python train.py --n_mels=80 --hidden_act="quick_gelu" --head_dim=32 --beta1=0.85 --lr_schedule="wsd_sqrt" --warmup_steps=440
Rows from block 6 of a small sound classifier, named by matrix and row number. Rows with one number belong to one neuron. Each number is 500 + 50 x the weight over its row's rms, rounded and kept within 0 to 999. All counts start at 0. Numbers have three digits each. After the name is the row's rms in percent of the matrix's.
After each neuron's rows are labels from the 100 clips, of 14976, where the neuron reaches its highest value: "strongest on" is what is common among them; "loudest" is the band of the loudest frequency at the time of the peak. Only what is clearly more common there than usual is listed. The data: acted Russian speech (Dusha). In brackets: how many of the 100.
# fc1: MLP up (model.blocks.6.mlp.fc1.weight, 768x256), inputs 86-128
# fc2: MLP down (model.blocks.6.mlp.fc2.weight, 256x768, transposed), outputs 86-128

fc1.652 095:604465518509533550489532540414555496429530525554558560536456500535534598589523509564506565540492529564471600538540556535585572529
fc2.652 108:501498506543609612490497439494503531533523541572454514539493586514557516553571507486459504507587460479468448477491509497539474424
strongest on: emotion: angry (74)
loudest: 4000 to 8000 Hz (47)

fc1.242 106:558497560564536499524553567433519499428493491531611543506485482523534557604547494509562544583556505593451529535553540580559559502
fc2.242 083:453517533580542571491521470520477511504453483517552522472539569497487482646606510468457468490548427613459370560501476467489601366
strongest on: emotion: angry (92)
loudest: 4000 to 8000 Hz (75)

fc1.603 108:577539580524561494526538521505483568428495477507499559490537495555557498561551547470548453508548508502547605533538493509509605516
fc2.603 113:532443510534521490508351406497417521635483544476531442486514541587506492515475518454464498481551463520512489485503505455540545457
strongest on: emotion: positive (49)
loudest: 4000 to 8000 Hz (75)

fc1.85 101:560459521531538574506554515466538510466501550544550541490472469485578567529471501532529484516534482537544620523556568541467513590
fc2.85 095:517481499523505571458567398475489503479505480540465460487443506526534492580561472499459507538560512532431412461549527439511482357
strongest on: emotion: angry (62)
loudest: 4000 to 8000 Hz (64)

fc1.264 089:573464514516563537502528540468502486457447512538587577501477475485618585535555502513542567525518461525461528490584573545453530530
fc2.264 084:471498483503579546497530480518483557532529531555419549546520595465500492439527538475444492521534484423467425459479469509559510501
strongest on: emotion: angry (88)
loudest: 4000 to 8000 Hz (58)

fc1.130 101:549471507555533591516591488501543473455500473536587603534495539516509572606572523524529498472539480550563565525561566555500597538
fc2.130 067:523469491471531606495455532480550508492522498518421468564615535548516514482389483491474532520477516444490488488418491473546395455
strongest on: emotion: positive (77)
loudest: 4000 to 8000 Hz (54)

fc1.421 099:540520572485576559541574558466527518448505516543511620549454527481519607478581495476462541514600443534451485566574597514518555563
fc2.421 100:420488498518470402507563483498385474527508533473580465505649496401436454527410502504484488489386503489514424510358503514456479565
strongest on: emotion: angry (38)
loudest: 4000 to 8000 Hz (51)

fc1.592 094:474598555550512608433570440581484611480483522568469520555449514441584491497485513468479467541522455547579490513539429473509523495
fc2.592 109:511438453443511523458412553494505549470475448453440508512487508469558454508399538578591426454554369513512533508478511537516473503
strongest on: emotion: positive (52)
loudest: 250 to 500 Hz (68); 500 to 1000 Hz (29)

fc1.582 092:554499523500515529538605586429525488465530505536580613512484508453531589570515520545561500487516516539506521504550563552577574524
fc2.582 085:535512523466599607475533390486519546406471495554458446524469494524498497546515498487460508523538448544460468507509525465464458414
strongest on: emotion: angry (52); emotion: positive (46)
loudest: 4000 to 8000 Hz (64)

fc1.22 098:530484552559512452504579532430474507464504532503581508526509484454523550580483514517515523568530487532496495550551517582582580552
fc2.22 075:498490515586534518489507473508506494470502541525585503492527542570489542592575504497481477493539442534472404574458528508490645473
strongest on: emotion: angry (82)
loudest: 4000 to 8000 Hz (62); 2000 to 4000 Hz (27)

fc1.345 105:511542543524486564504595521447503536445501500553535532533437465438550509496505497530551535556547446572489525491566463613576551453
fc2.345 118:507488519499586590475473454485480471470434447482584490478461489589490538531501475487494468493573389549468510568530474431462520366
strongest on: emotion: angry (88)
loudest: 4000 to 8000 Hz (60)

fc1.533 112:559492564559491505521592579425525507486474509536577470536454476541561542587489490493545586590549475598458504522577516583599549503
fc2.533 107:433524543562548597487540394510479522437448481502576536442511536490477464619562510475455464500568361610472380574506459448499598378
strongest on: emotion: angry (97)
loudest: 4000 to 8000 Hz (71)

fc1.660 115:576597561506565570590514514532480543457485510534543516553499447560590594499568520478517520500531473561562548547550582454464554553
fc2.660 083:466478497496467540466396500490517489587516521461439551471534600480367455517463536488434496494493571486463448511462454521597493414
strongest on: emotion: positive (55)
loudest: 250 to 500 Hz (43); 500 to 1000 Hz (26)

fc1.684 122:497585610508540574491524514491452602422430458539577477521505468461508474463524500545554450545506485621523532574512446560526601505
fc2.684 145:557430520502528523503449537494570446564562489486527515470482574577512550592513530492480492487577434515447515466537519514549522376
strongest on: emotion: angry (58); emotion: positive (39)
loudest: 4000 to 8000 Hz (50); 2000 to 4000 Hz (27)

fc1.437 103:591489524528542528495576544459540456456505521535572576522436517535534618600547512532507572533449506545486530533514581538586580554
fc2.437 110:472508526534584652485501410503509561520535569554498540543529591533507504551534488497475502508557465518488430534464500514517446448
strongest on: emotion: angry (80)
loudest: 4000 to 8000 Hz (66)

fc1.334 123:468570605449461555496534463463442545455460499546524544474517513430436456494456446461570451533499370655487464598485485476544688497
fc2.334 185:448518528466508504502477427492428532539477524531632462539484550550459524605532487529537486475534522581544471551469512480525574489
strongest on: emotion: angry (40)
loudest: 4000 to 8000 Hz (50); 2000 to 4000 Hz (44)

fc1.347 101:553531526544578557583542551484544493442464463556553610502467523529487616579533517503545538499547406586491503566537581549514551558
fc2.347 075:436470488471551565464499480479507515508478561484479455589510586515446470460372502490460498500568412495482466590481489494517440499
strongest on: emotion: positive (48); emotion: angry (45)
loudest: 4000 to 8000 Hz (71)

fc1.476 092:497525578544588524525545551464459485444487555525490606523418498485537575564602459502475565588563412502446499516582549513565567551
fc2.476 130:450497503528466454489548496492414483524541545467562434540599506458378522510462505502481486465390611533524456565338515492502562552
strongest on: emotion: angry (66)
loudest: 4000 to 8000 Hz (64)

fc1.702 091:575498542499556592488636585470547472423511506558600612555462511534510614575506510533529518500531484518509538555574532553594551549
fc2.702 080:507499522544611581497484442489514515476518542575511451530516506536525487537556482490480516513542470558456438532496533483481486423
strongest on: emotion: angry (68)
loudest: 4000 to 8000 Hz (65)

fc1.349 094:539499543517512536518566524481512491390505516545534565565423459469550549536554510506541553548538495584476604567542544547487572560
fc2.349 093:499499505521592592482534427502465561456501546532536441549536573531520475514545502501484507495580439549473412563515485446488465441
strongest on: emotion: angry (69)
loudest: 4000 to 8000 Hz (62)

fc1.62 096:559534576526572490509526554480504465470476521538492610468367531513531538538580488476485572574517450548415484518530540514525570582
fc2.62 110:427488484576510484484532488500451513500509568469535448559604569442378500530492539507466480458448529518527431568397469494518544532
strongest on: emotion: angry (68)
loudest: 4000 to 8000 Hz (60)

fc1.361 114:486540593552540577480554565504518557410446477483597507498397411472486464503520571540546421489550504593549498546537464610494587463
fc2.361 127:562436476540562447494497503474538403414518485455531448466483520558587589575539516500464487476629420468449521442600552536483476454
strongest on: emotion: positive (61)
loudest: 4000 to 8000 Hz (69)

fc1.108 136:427555585453466508471524458484416538506462468523584545438541468437428413486462472568625466490469495600541463581500407526575618466
fc2.108 238:543465538497540495514496516399511439473506497600570518459509512561524567576547445560609555558527489542438541512541556508479545465
strongest on: emotion: angry (63)
loudest: 4000 to 8000 Hz (54); 2000 to 4000 Hz (34)

fc1.253 098:541452525491543549528557578448523458441445441508610570520569487549453570617533495527549542458536462569480559548513518522511580473
fc2.253 088:485521479477567552487543440495504507487544519526415434568529499512571464341438509515468488523467500440522526491494469448509405526
strongest on: emotion: positive (59); emotion: angry (38)
loudest: 4000 to 8000 Hz (45); 2000 to 4000 Hz (25)

fc1.642 084:639532537504589499527524603478556441491531523513511617485434545548584625598567512518548549529509467542461570494597582535567581537
fc2.642 077:442489480560505416495500435488377506521479523496545372528513484531486397509487499499484498488551481447519467534421390493478527515
strongest on: emotion: angry (45); emotion: positive (41)
loudest: 4000 to 8000 Hz (33)

fc1.436 092:600494565416531489569504574410534462449481449531640485488533483508463617624530468514516566489539489537458526506497552447487554508
fc2.436 131:508523477521549528509562466501481554430573442557440408556466440489555443390434544508480493515479538469540564508456450503524408508
strongest on: emotion: angry (71)
loudest: 4000 to 8000 Hz (52)

fc1.250 105:564487551517461481557612544431506473507490540544558539460470471459549490549475531534562536531556494607494534502668512570608573472
fc2.250 089:492496505457550592486459438505516505392454406507478478476450429535474440583487515491472482497528354579488465544487449443434542402
strongest on: emotion: angry (70)
loudest: 4000 to 8000 Hz (57)

fc1.289 100:538564608501569508523542475481515525448464503543572544484452511449522532557592503495496528604519512590479504553550554580487605531
fc2.289 089:455475497534524454493526447484505460574472536481546516472553563523441540560601483499483503502517459512476373548503494404548507507
strongest on: emotion: angry (75)
loudest: 4000 to 8000 Hz (58); 2000 to 4000 Hz (32)

fc1.694 084:606509520538592591593549602488556468496526453558499651521421507533579639558555518510525514484544455502525528517565533566544530467
fc2.694 077:475470470513526422496489469474405448551491529470537392525569489531497481500564490503492515499473470482493443482427510485422556568
strongest on: emotion: positive (59)
loudest: 4000 to 8000 Hz (30)

fc1.434 093:489506553468507566512446490464498525472421476563649551498507505517460526601523508575562513432500481607559478523483472523506590505
fc2.434 137:562512482537520553516560523474521471491609447555482455526553458525498561457466517527514498509435594499498604549504512502556465446
strongest on: emotion: positive (72)
loudest: 4000 to 8000 Hz (45); 2000 to 4000 Hz (38)

fc1.292 091:543480522486504552507553490483470510454457567554560528499487462525628577557547511527494574541559465512459507496560579522450529505
fc2.292 090:484513486483596558499545528515508559532545479531424578536516549441493537456512535471437497518524536407472460462499498560516495483
strongest on: emotion: angry (82)
loudest: 4000 to 8000 Hz (40)

fc1.590 106:545512533526538536539525529522549525463526547499519591526473523514571544468490530497541501492511417562527589557510547510444574611
fc2.590 080:482490508515579597443483432474461578459443519455516420573478540545451469554441495504459494518562376547488423590456462362532463454
strongest on: emotion: positive (64)
loudest: 4000 to 8000 Hz (37)

fc1.299 106:447574599509520563460564436487448567383457555521530510563531500486484424516503498499556413530509442594507474563512453479469636508
fc2.299 133:536488493485528522490429470477487502452540493504643415540509517595467570570557528532538472491525556565503542575495528522531534462
strongest on: emotion: angry (46); emotion: positive (40)
loudest: 4000 to 8000 Hz (60); 2000 to 4000 Hz (33)

fc1.547 129:452550587457474512503510454491393543508437503506555564471520482412446396506451467533612455480467474590524449591500430512555628460
fc2.547 210:540468530502544495508499513413498441473509498591570509465503522566529573579557453556592539549525492528443536506537551502489538463
strongest on: emotion: angry (61)
loudest: 4000 to 8000 Hz (52); 2000 to 4000 Hz (36)

fc1.190 103:593558554489525518540513548451470520477477458513546476491444467499543519524473527515597507581479480601511623520496509573577566467
fc2.190 114:443465507555522582476498496473515478434395455469566476494485500535456492590510518517527470475573406532484485545498435451501537401
strongest on: emotion: angry (57)
loudest: 4000 to 8000 Hz (50); 2000 to 4000 Hz (26)

fc1.230 088:583495496512518520558565523455493466496499486561600604493506559522511609564520486563538621513523526535467508508561566575604597510
fc2.230 069:491481467467584587477513430500527541485503437495421435551537460509578449448407528503462455497536374533534557552480460468475469442
strongest on: emotion: angry (59)
loudest: 4000 to 8000 Hz (30)

fc1.110 093:514590608526567522528528533518491555438468553518553584531491491491501494585625566501546470499496500585535463548520461563544650492
fc2.110 083:497451487477543536497485486476541460457514540521581536452526542532417580590512480514511491498548481589444474578590567523496624446
strongest on: emotion: positive (67)
loudest: 4000 to 8000 Hz (67); 2000 to 4000 Hz (26)

fc1.674 111:501497543531546507461550465486470625507429520501536537504456512477536452537480537584543457478540505574586498530546508598618537525
fc2.674 141:561461504434570491536495538495487429453517413485485525470456487491527557545438518475453509499508496520466541481518573570486484452
strongest on: emotion: angry (55); emotion: positive (42)
loudest: 4000 to 8000 Hz (51)

fc1.713 096:543561594555546517529533500483474502476422517520561550518475486486558537563616502454499536600550485601449496531561528564523597512
fc2.713 093:437482506539528468485488505488532463516460547461530520444536560557402510612581488499475485487515405521474372553509498399511505481
strongest on: emotion: angry (77)
loudest: 4000 to 8000 Hz (67); 2000 to 4000 Hz (28)

fc1.636 094:569508519552566566521560580468503501452442493554564635529488519457504610596536521544550502475537469589505544516529532552459593522
fc2.636 078:489481496487574608479526494494530488469509529433452441589491551582465481444416469491466508517469409492465495585432507439513433502
strongest on: emotion: positive (54); emotion: angry (44)
loudest: 4000 to 8000 Hz (70)

fc1.723 102:540548573563512620450546539519575546358489566542538514544462496527472582542527574503492446524496511589541569540503491528564585465
fc2.723 090:542488474475652593476417497496541564419506589494487482541522491487532568504544501535503517503516497476500457548523561539503366563
strongest on: emotion: positive (55)
loudest: 250 to 500 Hz (41); 4000 to 8000 Hz (28)

fc1.377 095:607464538493529531535621580422520474502518503533609578466496483508560618590533487540567542489535521562467486492611579516619542506
fc2.377 101:494512529469599608473488407489502552427482475566429508503435531485530441510490507500462504530530390522465503530473452508437489442
strongest on: emotion: angry (70)
loudest: 4000 to 8000 Hz (54); 2000 to 4000 Hz (25)

fc1.252 094:578486549443569524485507594441547450430472444535628554499581494530442619623495526539543514492442536545535539523506533493557597515
fc2.252 111:507508476529597542502548470495501526484547478565458412539522456494537485493531530517475489505468557469514497466460471499515413450
strongest on: emotion: positive (57)
loudest: 4000 to 8000 Hz (62); 2000 to 4000 Hz (25)

fc1.416 104:569590602500574523573542447459495478399430483540568521446454441495558477568555442455569543598532474615456461496544492543446667517
fc2.416 107:438485458493525506495540372506480521428508545488519439568601573477483519473496480490480496484540499472502459517514517481566404546
strongest on: emotion: angry (65)
loudest: 4000 to 8000 Hz (60); 2000 to 4000 Hz (36)

fc1.213 096:592465545544508528491565556435518502448490536531583574501463512497577609602540486522514584535509508576493585568539554589560580545
fc2.213 085:498522521536599637495494435499538522458527570584479485581498592565534526538530498484468511519569426519480435515471506466502467460
strongest on: emotion: angry (78)
loudest: 4000 to 8000 Hz (68)

fc1.261 107:530514513543521555552551553466540458495483484531544631537516508508487582571588506556606500491476490582517564518490533529436611493
fc2.261 105:518494503456543589465520378492501547528524509484476426556520518531504468478440476492464501510565441516482462527528477460524434422
strongest on: emotion: positive (67)
loudest: 4000 to 8000 Hz (54); 2000 to 4000 Hz (27)

fc1.691 092:606471523499571523541523564450529505466539515500588484447563538525538586565538488530544492469549468579517525512542578493543595549
fc2.691 113:418502482506497557498588452488502527391479463548505425538523480458525404475411529526481497504474489438534550473428436481533401487
strongest on: emotion: positive (71)
loudest: 4000 to 8000 Hz (56)

fc1.40 097:489559592517600556510564634447520474447469548523480634501452541512558551526599479476486570593532438516408470512555551492529553562
fc2.40 132:432496491567454421492545489498418489530516546473572433520596486446394502537439520500470474460416548512522440560357500467479531552
strongest on: emotion: angry (67)
loudest: 4000 to 8000 Hz (67)

fc1.506 095:552479535527544567508592512423528513465474529541585612499472459463538571537479531540528507515491509522511558487559542575571550536
fc2.506 095:522504519497548551482508451486524528413495500579443426531474519521529499495510483485461515535545451495455462479510525441513453439
strongest on: emotion: angry (65)
loudest: 4000 to 8000 Hz (59)

fc1.34 095:593484547543574530536555566465551466469517480533616555503452501544524638590588533549569539502526436571503530544549556497571597514
fc2.34 099:470515490450509602485546372500430549601531546488418498567568523464475436497396487497481505497489527479513455502406451548538476507
strongest on: emotion: positive (48); emotion: angry (45)
loudest: 4000 to 8000 Hz (64)

fc1.23 104:639456506487530446518532547445474430536538578548511577407513542484592558488556485518509552547521497500438514456602572520497515522
fc2.23 135:434491485489466547495525418514483523477440468544479459536443513507556440534504523522496490485504475434548530425443413518486453474
strongest on: emotion: angry (76)
loudest: 500 to 1000 Hz (32)

fc1.81 092:661459524447553511511522488409486480494575540537534485463504527557524608547459497526495541510523548494473535456534555499550545548
fc2.81 106:417515491464495533496572508498503568467482442572498499514494477438486448502478541518477503491462499487542504496430447499494456465
strongest on: emotion: angry (74)
loudest: 4000 to 8000 Hz (41)

fc1.223 107:580477536498567470497547583468517460506497537526521612479461523476615589542540490528471542558528478512424492447604569587526520538
fc2.223 104:454490496544535538483466414513480515467466492526501483528450567553559494567534521488458488498541442455503490481454448495485484442
strongest on: emotion: angry (94)
loudest: 4000 to 8000 Hz (36)

fc1.503 093:447476537476504582506469463483495488505461460563597491429482503498440478595530504577576537427511533633559464601506510567529571471
fc2.503 127:590481472523508500538554535469548445495590438581461487499533475517517599471477517541536513514416574456494608480511533553554454453
strongest on: emotion: positive (66)
loudest: 4000 to 8000 Hz (52); 2000 to 4000 Hz (28)

fc1.189 102:596486562516524509520558612432544479461495530557574514491501475530554600618527478498526551582499480575471498489580559547579566527
fc2.189 109:440512538517575617479474339505453553491466492528527531478528549538496452609529490476463487516583426572470399542470487443505546372
strongest on: emotion: angry (91)
loudest: 4000 to 8000 Hz (65)

fc1.746 100:548581516503516538409561464546433579534440512488454511572414539431629473513495499478486473549609437515509469500512437552496488461
fc2.746 140:503494473461519557464431514534515586476485470436450578492507514465513456515446569554594436452541409513503500466490492521521480447
strongest on: emotion: positive (51); emotion: angry (43)
loudest: 250 to 500 Hz (79)

fc1.43 106:474497495558514515454517563456471504433409509493522535470461506406583525545570517501496471555544408554454441519586466496436539500
fc2.43 117:513494475499508446499484411504446540562520509433430441498580510497512446480477506508503511494541461405516472466513441475540396467
strongest on: emotion: angry (80)
loudest: 4000 to 8000 Hz (47)

fc1.93 098:513464508436475528545503569436547507457492424567587493568511474499493577526497483575570561476486470603524608500544561490472610532
fc2.93 112:494496468489498525481547433494521477499591495475437419549491461504518444397381490517482474500465556497524584553495503503541393513
strongest on: emotion: angry (49); emotion: positive (45)
loudest: 4000 to 8000 Hz (27)

fc1.290 123:422563597457450536498524497482443525498435480535576595486504498441446411475469485562603460495507490568512447549505467544506617490
fc2.290 182:546476516494527483479507483427450468463506498583590479490495517569525585595556467537552536546520519548434544534525546521463525453
strongest on: emotion: angry (57); emotion: positive (39)
loudest: 4000 to 8000 Hz (49); 2000 to 4000 Hz (33)

fc1.379 099:581491523505545554545524600478558476456471428515606541483592499562493641607541505539566491456542462562530550520522556475566602471
fc2.379 116:496519497484557546497584515493526502421561454542464460509536446481545465425432507512469493507475539421502523460492450497467404460
strongest on: emotion: positive (67)
loudest: 4000 to 8000 Hz (60)

fc1.114 097:592473531456548596509575566420568477488517474533582579517546472535472620591461542568499461460476539555547587524525566559624577552
fc2.114 094:503494493546560535495526466481487501529555508574455467523551511523536489539523501521477508521510497486475453432461511505551474423
strongest on: emotion: positive (55); emotion: angry (42)
loudest: 4000 to 8000 Hz (53)

fc1.82 098:506486486519486511569542597495538441518487540557572584506525543537479546534519495530530607491446512499501496441494597518490567528
fc2.82 112:545459447382548538482523532481512464468516412475445453540507395469510528415386508503468463494449544429496602511483487434406462494
strongest on: emotion: positive (47); emotion: angry (43)
loudest: 4000 to 8000 Hz (28)

fc1.158 093:539494537490508542530619541452527504445486520541592573534515501445534556537461508531506481519516460540520479537568526544560555539
fc2.158 093:551522525526559584475496385487520542453536485560480412517503429515521482515499479492492495533515504563459493539504519486465499395
strongest on: emotion: angry (61)
loudest: 4000 to 8000 Hz (51); 2000 to 4000 Hz (29)

fc1.549 105:529515525521552574528624571445511491461539514538561554498434528503514619535534491495475483523588436564452519536664540529548571514
fc2.549 117:411514506514453508490534483470443496533455560508573474537653514474428506506479465501472510530410497419475468521368510441493482553
strongest on: emotion: angry (74)
loudest: 4000 to 8000 Hz (56)

fc1.564 105:529538572442550507512482535479494513378500463514466547481518531526496495563562521483566497555508460569509555541504504505466653551
fc2.564 132:457478529581487550515406411515483539583451581538495415538528568552560470546506471450505533514588412510506472474499487473542511497
strongest on: emotion: positive (39)
loudest: 4000 to 8000 Hz (75)

fc1.755 091:595437556498489562531627553441528507519491501503602558495519498464495556580492534515540533523544509591513506523588585525585555515
fc2.755 092:508513493458573568481500473484522530427503429587458495501528480459531489545458528508464501523516465527457522513519459527407494376
strongest on: emotion: angry (70)
loudest: 4000 to 8000 Hz (62)

fc1.192 098:549503499521493544483578552461530510438460523552518579503478476468606555525469505525533522522524489564526562491567556564498539569
fc2.192 092:506489515503553609461537378480492514472475484521477472487456521530518487577556463496463501536571460560435417498530522403476504365
strongest on: emotion: angry (67)
loudest: 4000 to 8000 Hz (63)

fc1.378 110:480526518556592547504505545474498539432401471479500524491480481475526512559581563506495455506543429581509449536504485581500559543
fc2.378 122:483489477465450446501488441500467486550527506456458447484595485453485468419427462482482534504504538360504455422470511444511373523
strongest on: emotion: positive (55)
loudest: 4000 to 8000 Hz (43)

fc1.200 112:491486503510511521495524574480533510441485494547614469560528449532463535532550526561597511501471551594549609513486530465456630556
fc2.200 133:515509472516498568473522379494492540499602530491477415575506478537521475427429482520500487500551520516518544568522493480594443500
strongest on: emotion: positive (48); emotion: angry (40)
loudest: 4000 to 8000 Hz (37)

fc1.761 100:601459531444572428558559572459522464469538540537508536400499519494595581549540494531547547527517498506445546468580563556506561579
fc2.761 111:450501486505435561492533450505432538504457416544481456548469458495541433485458524504494482504496451482545515475446401502504466464
strongest on: emotion: angry (82)
loudest: 4000 to 8000 Hz (25)

fc1.420 106:584485551489570563510537540467586495439499463525570544543483528520508656549556486540603537501541397604471519549540574507522583510
fc2.420 100:432504489436504614477554409503490548538480522475449484562489501518466450461370508500475482479565493448536463533494461517517372459
strongest on: emotion: angry (55); emotion: positive (39)
loudest: 4000 to 8000 Hz (63)

fc1.650 108:637503535509526593537562549477587450455570461533605534470526454571539715539546492517518514456541480530502538535588564505531592448
fc2.650 114:474490481535547544478464406496465528496472506493483395593480507558479485476505501503481505505479462432508463466387469389477408498
strongest on: emotion: positive (60)
loudest: 4000 to 8000 Hz (38)

fc1.6 101:625485583523509549546578532476487478500555518558525555449527497508550578521512472470507549562531506572443522482595562568558522522
fc2.6 100:449512512497478622481510366501489550430431478527528439536486516529501461579477502506466490524518405492494468519442412412480472405
strongest on: emotion: angry (83)
loudest: 4000 to 8000 Hz (53)

fc1.748 103:500495503571507536501570571492485481456434475512610541566536514466502551592586523535535491476529439601545560528548530496431627537
fc2.748 077:528456487456489600456396528470500525540548551454432463530495587509391537444377468479464502501452494480461490552415496440587426445
strongest on: emotion: positive (56); emotion: angry (41)
loudest: 4000 to 8000 Hz (60)

fc1.374 105:622488549508493480564569568446444479532510556520471559433494536429563526527520469492493542578499532529454516432612535552533558505
fc2.374 109:451475478474488586487473382500460500452383451524513451517458501529529438602473508533499489496552358484512486482451415458451494441
strongest on: emotion: angry (40)
loudest: 4000 to 8000 Hz (25)

fc1.72 102:553551578467600538518539476515510570408448502528498547524433499438564503522503503473547539509533380601504543539544521596470597581
fc2.72 084:447485487543493515466467410482445524614489556432451441540588527513437459436507486503473475507472466499497433575454505334526468560
strongest on: emotion: angry (49)
loudest: 4000 to 8000 Hz (44)

fc1.731 112:493490528454462488482628500394488498420503482510538549512445472441561482531485472568573482542538471598463512511618481637518591483
fc2.731 105:522492520450511640476498421498571487481537439494531522478443436572494516544448491468471467486526440575480510555538523475484474395
strongest on: emotion: angry (90)
loudest: 4000 to 8000 Hz (54)

fc1.171 104:654513499521594598506513461517529569416568492499554502492398498581579577529525571497497475437530503543511580545573541565506512499
fc2.171 122:472492469463554542495491561508466564575455516446526555521568581588424501530486496505504511486527390497510385503434500406544479551
strongest on: emotion: positive (66)
loudest: 250 to 500 Hz (38)